A small image embedding model, trained from scratch.
Model: 13.1M parameters, 96-pixel images, patch size [12, 12].
Training: adamw at rate 0.0019, batches of 128, held-out accuracy 94%.
Rows from block 11 of a small image embedding model, named by matrix and row number. Rows with one number within an expert belong to one neuron, the router's apart. Each number is 128 + 32 x the weight over its row's rms, rounded and kept within 0 to 255. All counts start at 0. Numbers have three digits each. After the name is the row's rms in percent of the matrix's.
Before each expert's rows are labels from the 100 images, of 14976, where the router gives the expert most weight on average: "strongest on" is what is common among them. Only what is clearly more common there than usual is listed. The data: stained colorectal tissue patches (NCT-CRC-HE-100K). In brackets: how many of the 100, against the usual share in percent.
# router: slot weights (model.blocks.11.mlp.router.weight, 32x192), inputs 96-191
# up: expert up (model.blocks.11.mlp.up, 16x192x192), inputs 96-191
# down: expert down (model.blocks.11.mlp.down, 16x192x192, transposed), outputs 96-191

# expert 2
strongest on: tissue: debris (99 vs 11)
router.4 125:155182122068098161179138175118078137158165108146102134146091080106062158100125134149129133144144140112110085125104109163127091183125052105127075095087070151090088102166134170158159142176110111126166145097099147062130135087104088111149112141086147091081105100153171157141155166114086120115
router.5 111:171131135096100152133186133191042074190154139152130141141142068122129171096115190151183162164136162129074091082105120171105111131092081132044114101123074153120087112121166151167143139192118134149124175175115171088189130114175113172121106180097156128097150117152134160086130156124135097123
up.0 099:113130103133123098146152164220174116050098151111135109192159185076149190130091134146081101159094101135157143162106092169082163158132160133142114129171175156135136116149091165111042137160153108168087048186132126133169153093136145152132121098142182104133081191152134134163124088125123058161
down.0 082:109130142142102095135087132085186138131095090097141103108145196120163130180163096101097122111085108187110110136088122136163208140145151184110137145165177159149153119135148098097118121114148096183142168089099093138073109156071142109107088094135198120154124114099093087140180027102146094160
up.1 061:087115092110107103154069126155195121101172134101119163086114183162142079093100119162120139170126092114149181112158121091123110124114200168138098148135160123128195138092151106101112161073131151136140138098127089140076128128172112167099222130181020122113103150115090170100102138199103176147
down.1 056:157136173123129075155132155139124164086123118117162133086117124130126098133135147124111140091110194145121093093116128089088086152124120154150144051048185066185115141115098122126116086080145170105091098135143130207098133116113089111108161092125105072153143101159111163138092065110135123206
up.2 097:108130170156138116144094106149170094101062132156164154177154201180178143102092175099118094160107053134122137173146167165136196091116135191100137150155170072148137097142150129126103152107114075109134042139113090126120054111139103168118132113179176159115123181097158102123154032123137178089
down.2 074:115112161147160078145073122130130103052111128135095177088180123135169091108135135166094096118127151126134148206076091179088117083120171152101171132118129100144144143147131083136096143074134129199091092120117119185167159101206145121127136087131140130147072186126101155098136109147108163097
up.3 108:076100129158128119138118108139154105081061167130172140134169207142146115115070122101131087110131069138139173143151151151129186086120146167129175160172204065163165108163133104152104147090127116136148084132132102136146103124133140158129151081202219136107078182115140063125153048118120155133
down.3 086:139146146154172094167085109150129119092106144126103167151207135123154124128127123125122122136129104126160105197096123129119136076103188167107151162130160115177131110170118090123076184105139129094120075150116111152176169119194119132096163107150116183139093160151111110082103068115132114089
up.4 100:106122167135089086158122135187134073085050123115140143142219149132183150097098146098121109163090091138116141148142165140113139095136157182075128138154193107175130143172161100140100167102105120128152082164120112125138069121193120176104152122145206145114103177105144106129174024091111137150
down.4 071:102155179149147053152081085162151099072091093131127110150190171149165096128128092170092136174075111157132069148145131121146155100147191160132158161188175120115120153159136059141135122096122083111117096165078063126116107130136161134105163056136107117145114197122147154099144054149131119143
up.5 078:144074170129141070123104153200146089071134142100138146095136128119146126113136141136095124119047165165148158155129094113110151153167153144125129101189100132147142084122096143088021168130195170194102113190128143166148144086121129125137114107158160118143100149139119159093133129158079092176
down.5 068:118056124182157088154104103124167102094171138078165078104204173110194152231106129113088123106119106150138119149094146123149136121150157127132117143182146167149145176071079125100078106091137147165126132152119134138100120144099098116135119067129147153152131168148131128130154113098135095110
up.6 152:181130134086149147090142192034080156184131159159141096106057106084106103082140136143160104084157166166156146105114137132148134115122138090094149122161107114168116120139125154136222120128095085148141197058152079097139107121141145098112074140125168089121099086105060143148167169137113138140
down.6 175:125141115115038182101137155128074129144161151169108085146083108140092139066051140077177121113166117123154136143129121142138115157127082106162072121084106137110056036179111195162140160197128122116132145109136130069152113117154131207167112194118138059120110109136142109124133188133091124122
up.7 118:169174134096129170113114175042075203191119158166110092113070104086123089112135146144131098093140190142141151104121120146144134153138123107076149122131118128139095086167133123143223111145081078152133166063133103088103127101125137077097055135116175092100082074123077133149169191094120137149
down.7 149:117112095136056173114111192123082121114133142164124089141089104154138125058053153079171111113160107114138159171146121114149144148136115107159092129101125123116076042167111177142122171187126122137145133096161110055159127132149123220190113166117125043095111097127143113124113208134086117136
up.8 080:156115160159114076151135144166156124104067168169148158118159160150139125106049102104123060117085132186139143173130139140170165090122179147131161140156207079174161103147169165131131170114113090168126145136115079122149076106137152165108143125178200135139084171118103093122166051121160094146
down.8 066:128130140145146043124123087141159113060128148117130147168196142111139122155124134142143124128107143112114125085084130149126114043125148189098177079123147124107151186120114088127104178122177162124090086151123129149161145149166152139116142113104134196086160124124086157107101126099142107093
up.9 066:094165185145115112113128120130187170163081109159171117145127140145194112137112110103077110139126066078157084107109101112139144142132151151128174220194184126131154158094181089120141129125114137147146128161101207136072093129103146143137104073157169187125119156049140121144174052128146125100
down.9 054:125171192168108138156101157125141090137131113094119153137149151114155113202099140138121131189119138206112106135141065122125169169090099125114123156078176113088128078159140121136164178075132115103194072103126127082141121134144160140075141110129147162104114130102147158103152104095111115099
up.10 116:126125146159137103152110115146153143080028110145138102114190212138179124114075134124138091120131069134146182173142152127108174069122148167121143138172197100157150091146156113171109174138115091120155074132140091098140095114171152140133135133193209118146108162087130092120131038100133134140
down.10 091:104080160150171047136092096160128115075120110142119169142191137138183102113145116140102102141127102143156099190114092155118161099100199157097181155129171084138179151142122115095125152056121126172102054163099114163139136134176142139091132104153104161117080166120095170112109063163145128091
up.11 107:155163121120125132113182181062100171178148186183077100134089094100093114088101145158141122100164187138147177136130107124120125138111113080082131128122105137159084088135106137150216134170090100108112127085114092103139151097129139098128095188084150082146101072112104159140159187116068106100
down.11 143:095122091139058163118110159114104129115121126170145100134097121163111118079052133072176084109202088119132149162122108102155159162130123112183077117097116143127104048176141171142141187174140114152162145095149111079128109137123118220181117172100144073120100103116158128121127177145110123145
up.12 111:159078115141119124167089143132213117075153124117136133083132146171135045170091133092092087107127100120142126101132123101158166134119170131194107133117146111130172115107105116090014164099169138116145115138173131190072145105081145131163187049142101112122121126150174126136115119175103178119
down.12 090:058125144196118049149121157153130135056135123108110119058154162126175131132106115110148132096156164121181156141151146087107154138135191167194149152125160093183119125143109092088050168099174136111102090142128115183143146185119105164142125094083152126111151122141105171107075054098135142145
up.13 090:135126131102108114143164133198107076071098120116167119160230159110161135126129118108113128171094112135154149143127112162128145077143161152069136158113117150148110132157105169153095153140172127135137093213151126141159102098175106137116120185131202071105084205131133085106132075078112114140
down.13 078:133096150110166111153112098095182109154077125145172167115198173118159130237206139142077138135108093140133134124126103170125160109152149123134135164199118116081160154108139096105118101087098111138184119105094111172099127138111151061120163066172148190125127155110112126132164054123155118150
up.14 062:109073170156122127078136152131142119126134118081201115162154170115131149176100135109097139102113165156126142169082127125123149090119139107097142139147181099118158121051083054097103087042168142193155132206143128177143089204136141154128088071207199148114097141129088097101112093131156117151
down.14 057:131131144128089125162134086161111186134136107121095124147184077082111161192169123103097152159115174129109099131147078134138104095106130079127198110163191126150163148124124078113179058164146121137110123177124171101116147108096146111094087083115138204169113145121136125089141115109135083144

# expert 14
strongest on: tissue: lymphocytes (60 vs 11); tissue: normal colon mucosa (33 vs 8.9)
router.28 089:199139120113065109111167155150094067210136158167123150153125108129148167141139154136144155140110175164133078053101106147115162129133135142028176142159131118127119158118164119183197087150120128142121164204145188124166111184137120125064096138147155136133141116148124136134170154098180077112
router.29 102:184144145099081089134160144161074075195146125147140150159146081098150142149118177150157142126129146144091086076083100181099147125111112130017143122184128143115128155109166137170159087168096132164108161191137194121170105167168149143069105155152165153125141126129141161124159121102175097123
up.0 099:106125134193132158138139207087078147159144162098094119192135133144142121155149092157126093098064157117120168146165099153151112106117158094113122142121083172121116167116091112144109186086089102135131142137079191147079140128163154114134116109128095137108132142114158126043148167109121115129
down.0 093:154117115089108136081185182128123111155144117111143144143145163113126158165174150095131156152149120164089165153160120136159101180128155109068166092117158077107194146136159135165134143125108136158101125163093064106111078156119150127098124090143136153148080161133113096126082102092125092160
up.1 102:167118122145130095136138121107102136099210177104124129082113121191085110133188129189127110140151131121123076169105159092074127146142103095128087126136127118133112081147124162140092178130146129156121092122132110092147145094083142171119099074128070129145124127145120136084149130201166212102
down.1 097:091137075163126143174160124137153128094129135139162116191147141175137129172097149152177086063106137047131139089153124104177181163132111160117098140181153127121076129090184149140157115156144139146156076117180098124087149147061134159139153094122106072158199139175103146124077137222052137113
up.2 105:155163152167168085114110159152102157098161104133106118133179088155153110208168217160149132123148160128129109118138155094108152171129130101078086177168154115195128168165163146076107145063136136164109144127131115113061153155142149099148107111114136112136130160087189112082150100139126062064
down.2 096:072084122146137155111158146141133120124067149126131102198168174069170131122125105109217096083103145157142093166131109161116182105081119058146092099117143136146163134088182094097150121130182124094139114110165121114125193094134150095142152144173145125136142124138126137146120098135083182140
up.3 098:134136120107148172139094137094110073136061133147156192088123141151119127119097105108092140104146158121157185165142141105130136107144146099148102117120177146128191059121140102101112100164106145095203142077125139140157050085161164077094145142125054107120136090076157091160137082091094191119
down.3 096:054069104150102143109072073124127132097074191123108154126185145062122160072135093120136130095105074121155157091074204166108154133143092129116127144153131129120152136140166118133148130093139131190174134093132105080143136123151162200070111086134113156142082133152109116114194110154118095082
up.4 105:181126163182090124140091121092151117121169091091130135127106091161149149188120105101194148107156114162088129079146179150119145123128154098189050096060130168099102170058108154132118118096131117130164126106104143118087138099074181080102100083088158091112140114160158148144211091134153149154
down.4 092:158126189152143089155164160159163129137161131130125134119117127156130102147142106089136111185134215153205123185137121086137103197173169099103125171162093140098163131091101133145116139135127136128122095160185159158165156138115067113217138137134082082200166108149160071119104117144112091145
up.5 103:135083101170160121119129134199130128102168103081108093102148195079184120140154139106114089087143166087110123150098136097088174041078098126116159147147160163167132039174118060087136124095107151148169171088153139132154160167155066149179113083106110125142186124118162083088113094124193103125
down.5 095:145140147099100163199097128106116165131117140198136134096098141153104109154096157124138122135160101131093118175102083170161191135090125136131100138048176153127076138189080118158134100145152134160135142136081147096190135143172131137155099147131105182091133143162144146144116112189120112172
up.6 118:146082189111133163175130098125119127146150143094098091103151112133086156142116112118162105126126083170165126123101146109100151104124122108130037094155113148068139131115193103194068168147139166150177136132136147074121150139106126109133123059107061177139181094142149137094156086131150149088
down.6 112:095085078163115156068149121120188170105136136142112080123102184172119136141138106090162148118166142137138071143156115074179080131110162074158121148180163145114128105129101080101126153131165142098134044101144131124136123167094113103200160135104150096206139146155153093142129106184147213221
up.7 097:160195144136090099209116113171160163130168116113109154064169138151133129138125167135118090109154125094133102136170121126145189194145125148135080130070100053170129124121116114085127147150124113126154093129082139138094155164118128173151156120110049130063119131143128149132094097127077148132
down.7 117:117167131132126164166108118125213122102163149117107087105126207168150151115112106133097136155119138038165160193102112078150117152142167129162107140139180190162129128055142168128139143189182107104117111120117123138143105136107096136189244122157121092144102162126143111138145109139162194141
up.8 096:156117146165133119157102098188136142208137169130155111109101151131096181186164105179104081121122045145132094136165147120207157104173098107132112081122103141133084107082089127176121092117091154056130148146147113148128071141109114149181144111124117159126096122083114166113142136140166099110
down.8 102:170212097096118126162117173089140169142111142146104065104187106107120111117159091097158160164085095160117093163121130127128149134141118087096154156099159145144129165116137134125143095100121140069127135106118185150150135124101126111119121123102093130107078143167158143173144099117110117169
up.9 089:204130081125072146130066134170139153062082103113114053125149131091135081121159099080191125138114165108148134099175103126121115154134143098138091067156145178129127127123118146114174121114156117102106149141138115129151091075107111132151125104104086136102159089144139149107137112095138126172
down.9 096:156124150125147136118176136169109152111151182129143107091127159140102112114122083129111153109137179156183177129114128213204184122097200137135126205103081063207075094112107204133161086111125217171109162125099158089096109077154125086093149165083092128134104110134084095082097113127138130144
up.10 099:107107127128093147100150116090124093103128047164104140069088134110066157107139087140097168170147170125199112120098084135097135093112105105117143112134176169175130153172157115122144167148144090150095112143122091066153078145129155130128103105123156046137115130121140059197098081122104095160
down.10 099:136124167130158112125166101153140141071162121109163147111125157150122159136091196136116159101076147174108119106123104101131092114166145120090085123138062150093131188164120168102145174099139180139127118108091166182095149138145103183111114093160129154121132189143201103075118149098139127118
up.11 098:074123144128143108145193121104110089142213108119113091076165156158119140168133157111073168079102124104096142110141143075137138117134141136120126152176145138114139102125120056120135123092127141114104056099043181072117174103132169054107111154141152096118147090110104103198162151156120129119
down.11 094:138121114064176122125102188141138139135128104104103182075139084072170196127153107165098154161146153088197162167144119110131105144174177120130094141141119140199103109148177093082104093097173111153123128141123093152139179116116100155089148188208112050093094115180154067152119118118104147184
up.12 105:090091145103137133116136120133132088099174083164054105093152172183158102128092192117114122223137175110108133124076162102165156129108124125200071063091150155109166022080134098136105163081127121154100126116086092113127127103111119134164120163112160117126165117161093134153165152158139135199
down.12 098:081143116195154132123102127156086114117152146140111070148103129102107095137118149077114141092136149072142112115167090144151144113123085205115166057126135041160120082153117115184086077101102098086150138143119115125141101141123107161157103129122160151118086100157134150197108169187082148149
up.13 096:111190112110123059145132125135172125078124033117122075108143124170110122154081076110071144143147076104127057125088173132183126104121169154095130139131101129173133107182120128130153177124156161118179133131093123120134152126095085122050142118082171095163111082106170104163154198126097095072
down.13 096:111127111056096115095104127132052085086141177194139157160147155124084097057051137150105166127146090155122181094152127104138106104099180093131144070145135098105102151066139115149160133156045112119153145145097103112133141157093150123114129085151103199159133077074161121110095133146144111095
up.14 105:151127069086076079155178135151099158169130133158129093129146112167130122179156106110112051106128099136155103125122130118152121137124136155094089106137095144101145130160172122138121150099103106194193178118138124102152145099126057182153140056156133163139142144189152067068154121151106150185
down.14 101:124057117138153120178104112101134161084127077180133132162131184188146162126141142110124128118133150130223159091171132082152249139160147139123142132120199162085122161078161116136128180126205095078145107090155152159139172133114170112190142171151104126113064123154147143163130078134154140142

# expert 7
strongest on: tissue: mucus (100 vs 9.1)
router.14 102:143177125162181153149105103084172108082097120176155151196147156117132119080157091119099097138153103106160121169090121171108123121124138156162147162169179130153157082154128143129178160071131127133134105073171127073111092086126138155121170101151131118165095141071083082194196092152141156131
router.15 073:211126116126091087112190179145082108199173112143114120144083094110123197147128139158112129112103188171071052111119078150090125092187139137072139170141111132078072133120121139202166122140144135167116138167107179163126112124113145128077059063131160128104149094166113128105143128111140093104
up.0 071:173052169140148137117125170157147130125104112105182153107120145168094116203108173104144119122103118165135123100122122109170115099092208134191149113099096141160165174101129120161138116068119108163081145139141157145130134127086106103110123053126121138117154098176120137142097091113162139121
down.0 061:144124139109100143115161095141071135139182095103121115035158061117089085132066114160123149123089152127130121135151137152117090162136106061109120076121123146120131095161143203102095174157204096153124103102199181166171146055162094121161115173094160084135099123152114134174095201107113155152
up.1 192:137099120134146073167121160223126135123149124132144181141142111097125143123138165142047108112098116134155113142090103131143145156130178154135104080106140152159140123161066151074023158113156144156068075145112162136162172083099127140150115090129118105137090141162108151106110108162139086115
down.1 200:108088048123089133152153152159120115075144105141140105083114131128161120134109140109173108075142136138197142159172108095162151148137162097185092107135124171152103100135103166088079186188181083147119111138180123134143148098122131153196144157068122092118112132176121126115083153142102104175
up.2 078:153087049113153103117126188175148113119158139101149127113122123120111103201148157106144117068111085141154143141092115123125126146141167099091147090111090135129121159144085164138023167141188158136107109174112183189140159111067151100123122088175086110131107113137170144121112132204159126139
down.2 078:109087076128100097130142114138124103078107126130166128067162106142171134112081088122182152112152132111156164129152147122154174108127125152169101134130134143128154140125102172103074152151189133104158097126195124140141098141141095145177182186107126140118153155166123118096059137155128139148
up.3 085:132094126177123123158132185148151146169137114124172110089107109195193082180157209101138164124090093165138111088071103141196184104115177174127142085135138120134124150106131111130091151105116169155102151132151172139143126127106123130106133063134093138151153084106106131140124135163146116112
down.3 065:167160100051142146119134153157125059117187155085163102117126056073128128143111109149145112132108151068126148108160202099124085166147127062096150061166084131110125106142098167152119147143191138157122104122162174131158152092151145152168101183046111126123107143167129154111151176159053119141
up.4 081:140088150109051139120123140130112091139146157079173107060135106178189131157132166095179117140109159117125155084109108110140109086131175155106090054107132067167133112088158111119141103129186137160139137128190166174176112134137126112131169165130096196063202099139143138134090117190151178145
down.4 064:144071114120121120146150152206124094125168148129116100148103120083154159192093089159125126083127180126127116122145144079127134153125124052098161118118099193171177095106142221082127145196155116123112111146147126115159140074148111188190125164084162102144106147137096111117149181136064058142
up.5 072:122137085114082127125130142134088121134141081108122128087101082102138163186155113118080156147092176193112106107173162057162042145115128078098113109064034154118127116113157129084116096138167086080149103156163188158166117175112176104109118131071051179123163103151138137118157203162125144160
down.5 062:143127105135168137122119120082129131087106113158102096194094206141102136082127144177142085112136090135145112207125134207143120113124162164160045133127174075078171153136152189189115179104053138108096132123143112110114128137143126120138134113095102111175128124187107083089065084153108176143
up.6 165:113103125118152065149111169213122132109160122130115166132135127105141155134149165126043118112102116120150127150099126145149113175131157158148129092112128157135149132164069156102016189126155138134066074149129164127171178105097125134124126083124099102130083182184129173105105122171147089111
down.6 174:109081065109089129146157133146124127086124087146141112097116127105137129120095142090170108073142107133202150143159132091175140151124151096176093110138119202160106085160087161107090195192175084150128087138164113132127137111123138159190114158069128095117114143171119114126091150143098120164
up.7 080:146071094144116170041178161195122099156140110116116105096074132076109133181099148151139146072114169095111169105133148107104110118126127071142162120117103155152103125139073136145024134158191120170098145195174174182184182130133129115153093129070094108106109128170114139100118216093095085084
down.7 068:105174167138138058109113149096126100152106108128084162098146100121131132101140102072134201088127168116144146096078140122121151065114119160122156198142161131162093158167125119106097113122156147084137162114169097173141096212147134124137108151124148164131159139185057094079106091065189120102
up.8 059:139137100093097159111217164189131119141227133118113164074126048123106108166076086167176123101120116146113104095126110158129106173133133079142061153081084158124113114149125152113085111140099191126113122112183115111088188087083150128135160138118164168098151093151106090145093192162115081119
down.8 056:086069140134118074127100095110131195153162150136104145046076152131138086157117148126097151133122120113145122134089150094098152139117178153166182088126150145182087124084107146094079115124189079151183110126150177128172154155102123114115128100076169133098144089162127104155107093178105104133
up.9 154:155158144151156170130136090072137139095095132150149091155162163142135130086119114103129074144119102124121139157168136150121118120119086120162106144142147105136133122144205082129198133109083110110177127062154113097073051099160108147137157094149156146151134131063125078181172103106116195158
down.9 172:148112108168183139148098104074159112069059138185160134147153246169149147118134106130150120135120056137141142205115097184123181086095137189121092177192188121079136118144156135147165167072076112161130128127095066091103072132133141130108186087155119151135116134104085112129156060172160181119
up.10 106:202096104177139121105165164165133112144125129136178138138156120128123130189200159103074102098118124172141096111097093139135149176111126163140129107116146163126150140082090133087070148092112156141095125158127155152105145120107113132101113044111079114152143112171105124152129103162192087142
down.10 094:111084091124096155123105145141114066043128130134170116095141126146188090146095102104191129085149098096188168131163129093143136111124160083155119117148116169145113131142119158118095168175190147112147118103179137171138127132133130141161183162058101147096183162126111114124084128151143130133
up.11 162:139115109131171084159127131204117113100159126120109168147153117116102141121156165145071149118099115105153122160095106123124095151116152156164137089098115150143135119153054191105035162140181138111065070141143194153159188097120124094150120106124120099134102165197131155096122140163100085106
down.11 170:099076083114089155132155153162112123116141068173145091100125127117150143142092143086174104080146106152194145145148141093151149149119150087183075119141112192149096084141104169085100198185180109159138106125188095121126107129119126150182127141055154086113125132165109140119109147110114109204
up.12 057:101112153067106166101148143141094136204179133133127133136069096175109138110134117101214163105134180074116129073085110135114111114076115163094091091138126140114102081128097162180098118171195154117102145065111148140175188129128132106166114220121129095074141157149096126093151248173139138117
down.12 056:136137130144096089112068172121078171177195114108088119111103046130064104161126105131101161100157148123137153075129178126107140189182111138133183139066115080120090147062148160122081091138175128102164123147121127167133142148075082172128100121091133115121153134141119163116150170124140068148
up.13 157:136090084126149078155133170210108136108164107104126135138153118109123133131158186127068130107105119129133151153099115126137101161111155123158136085078128168134138107160040171098026176123177134123063095161134208139203198117121144120159135118108090110097080143178123156131091160166106096095
down.13 165:084074076106095140159143153140122123108136080156148111089139139124137133122108121109177095079127120138193139122165132101150157143136176096201085119140143197148097094161108169087068183172159087141124103150173139129130129112107117158180117142075144071118127129180102134111093144132105129202
up.14 060:137121143138142123109193129183055123171173136097124155083081053099100098147095162161116196117100163174142131092126160149112167151126121151152148087074096113132150155097152133156087106171112071159108133137103186136167195175126128107103070108047100135152103115183148142129105202111103084082
down.14 052:156145194167124129109096135081109138095076134133166136163150117182135148163193144125165122135078130132079197116112153204140134151098090123154123134115102122138117153167180078106151078132127161032175108128112184080127089157141122082166132141161106129169150148051115133163171106077100145076

# expert 13
strongest on: tissue: smooth muscle (97 vs 13.4)
router.26 104:152083181160106115149126160170130144157176118088145090086098104080162115200145135122063126113127203172094101128144096103116140159146145149134118120147120133138132112133117091107125148064114159191159146152145169170156102139100144186097090085119178121123137098121123125083168098093146070162
router.27 090:157106207162087106150128181163103122165166126086122093100104109104182132219163120114092133129125193165110096125116125096111138136147145164095131129152119134123139128134120092153115129068086129182139158164155178169136097128086144173107053065111174104136137074115110138073155123102150082161
up.0 067:154091165188148165137161136142085129130211178136129123129133131179155125151157162117127131170183150132095165133134103142162119143120060115200110146049121149104136111159141137135094118089158131142115130125124188196119154120122105158165095090163147134190098091168131056121202088082110117150
down.0 066:085143131219149122175136172119152115103151085112161099162090170151076151113081109099130131095101114194127109100137156116103156098115150140119163168155144085155114109138146089078126097070130153169130110173154161132058157186144157153103092086161167137101128158122101107110185220102129044075
up.1 063:135118097093132110104178052117144095122099135121109116107029073116125135108138107173145112081079141143168116171067185163124192134131144078128065179101111158071124108061088115148167109070064164095116175115113174148167121149140114140121148219113146116109113114048105113106103140115133112102
down.1 065:120090157099125097154071121132104203146200143187114156160162104064068128077066132191115136184158116083132095122109093144089076156105123088158115149113129116118125117132092146141065138107119159159115115134102130134185150104138141084122140156136070126160132199137136172124111171126100123145
up.2 085:108166087118127113147184104151137087113114082074146155135133155087129135087129176119146177140133128100144126062110079172095100082132153122111184104133129159086135135101067170128118134173152149138084087171088096127156131155187095116111191185127098173079100105132120104048085121092103128111
down.2 079:120113105159069177104160130117133146163110170164136180164159121149084132068113177126117159104115099115182108138104156165072087121086077137133096158126111119153102127186106175083104133162104132047100169069084090165085105117122120110145147141083164169163148155214133143144119139145122165147
up.3 074:115083103112093148134133122144147116114104129127119153114128145149139122119182165162130172159176071121168100079135111091097109094145174078090126125174135157069138099108085199129108137178109140151087098181148146135142137159178117095083135201119096115098141143137132114119125097101082123069
down.3 072:113156097083140169132092138095087108105154134152113149151139166106101196103166106149157170093150104125109125082192133163157098085116101131119149173143130144109138166139069136114070142147193130091066080099146133129151146138129141097172161164112155185145163165214160097168103157136117188096
up.4 060:167186126113095159132158131129194144138102117180159087109127070102121135126130147173169168122149145085062147106118156162018110080159106100146134139070133107156125190155157169127210117185057153131116133099138073138185111114142102114112106116132155131158133141025131123126100133162142121130
down.4 065:190131085178113173181153109110081099149142191089108165195125114119111127076144123177166112137115141143115054149139127134136074070096093141142159079088128153113143150144150158127162114145084112142138133113087171143147199086112177139061114134165156117134114133157152106140096158159127123114
up.5 178:187071154208081192127094149132120132151185198122184108110109143153125111171152109123077127097127115120127199186125100112135096143143120124219070134105116118140096126112111123122103127041164188125161151130147190192114150080105160136143104097113139135132120119140134112141149100118128117158
down.5 183:116119161165107119146141166161117144167139116113126110117112134110147121161140106082105080113126145223099102131129158074160200141136156121077172118172156122151157102128116088120114132090080102134162168155141096112087061169108104162098058096143206107148110134104137122131204082058133030162
up.6 081:082153062161120185084168120151159082111131152123179082152132137091126128118130093129166120127136089094130127107134101117141185129104129100119128141145197158065124156174124170167165101157094117140156131170147115105153100128147125144085176169140110120157088131109092137126122163057123060133
down.6 079:129160135109085114101124095115099102114157109102094110202179092128076117084132117136152237075137114082108143131124124147093111098129131139145132195173132117082051177119090170170161100196135156123085100161105185175153201088124107081059134180152124122140161110159115127111065143111125180106
up.7 071:140185119150121140106092086034162167105134195137180081151123148120075189087130140152115081116082093088158139135132101124132074137143101085143160160123124140105115135087137147102176106139159066153152152114158124149139127110154104077109133182193120092145097099136120142150096146109088094077
down.7 072:096182151128070129124215096108100159154174161139126111148179060184124136060069162169127176157087161121082088115117099174093065088121107150093101153070135111106117156148194153134143084122111126156098149162134124108143154133171095128082086110164084149174091092144158140113085134143106153149
up.8 058:096137080178156098088130100056167208096091131143134086125164178178109072093112196081123145161154118069140123150173101139103119140023113088121120142109133138141075166154116110216126140148129108140146102121167060060133138123087105119182144134125180131126139078187135103125125103080129147097
down.8 066:150152128144157172165088094109146138099143151136090092141142102099120139071154133201102126169162074088129104152141146230055130114129054145167120093076136123126134103069144139162199102162125126124065097133130152097136109130148166108096137147088121179167136104114126151110070172090103138106
up.9 062:135096125136143098181122118112184131110123111117158163120118080178123133101135176126089104078114136110196086159139101159064123095118118166190158186161116153198112167103157080163088125106147215129067117118142153206131159126134123108111123138178102089142094120194065140158130148183171145172
down.9 062:115132141176186154135139088101156131055157080108179121115131125134121133107117093094178092126112082156161123141120144127141180100158132155120098120148083081132170063124142113187195100147133123118142165176158106121094070093134095121046092157092191083160114101064097121185113105124132109068
up.10 121:062145137082113074180141126194120143158145050118116184103109059118112126148100119156117085118101147137101000049130149124146210153144151146073143105174148148144161139164165128131140166172122115132115156139115070065164113146120132134136116118092133131105140133133116159097115143157135117154
down.10 101:094154059141119116149147120073168122083072126142151090091114234127171119172093133109131080085149148143143159145134196104173181149116171128124115132157125119130146158081120143122104134168166107079126108141140079139119126174072100108128131147124081148133130126161101124159097118187135178151
up.11 128:180084164177093113132108128176098153123186190098126152141137084154124090149164154152098115104104143110109130191141103119109083126105139180170121123105091115140105114122102137129077156113179191129097132148133139214149207093111155135156108082151103138138106117181126184157102101149129155117
down.11 121:123096161196124154117073149140153115141096080167155155097083167131167115162117118054122079116150128231124138124157125093160172126163137136079135151153139083122131104153133096131114145079089085173193141110154094121081036154123105167117119116140219107114134136082122099144194114114158106162
up.12 169:161070178150092186120139148115102147209152132137155098085098089152112153189148120095100102111141112149078126137105111092155135148102078120173074085118127140150113122127138113101098132070147155129188179052142169141074096085096141154116113079110154105119159093121093092174157078105149123182
down.12 191:092114164157150081127130149184144141116108090084136096088141131079172110171156124129107071096135157213126098131119205058167169156139181126103174101150138126151163130114089080112079146112116119127119124159156090150133071181111111157127084098118172116164121173145138139119170098078130038162
up.13 089:115084066106122174083142108072169123163106093153139146149124117126120130118141109139159140130123122101097130119118096118104116151105197068107109147152132159120119128142046183139128159165145157147059078089093141081133153132123111120091115140153083102112162126169123082105113178078132094115
down.13 084:169119120119094126101107074089144091122136112137089156135188139086075110079102135123174195117127134068170133118095151152112112083113110121148152186105196135190098135121136165132093141155153126106070101120116136159177187160167121084135133147127130148146183110166131157073055123103144184122
up.14 067:111138097098158102121156133088173138126143121066110138166122123110130114071122127144128197093131076088170102084118127174141104109074095082098121149127116136153140148159114183095083133192136158117142129128109104132107142131139097072141149172055111112090166103125105103095120186199053189104
down.14 064:163171075078095151130123138138081106086144154210126092184132127113087171101154145138127145101154149047116166091136129130162141112119149155110115193164131149109042117120108111110137101110164129119134146123121176126116170138089096134179173095155077134114095142138090148072061157139090168181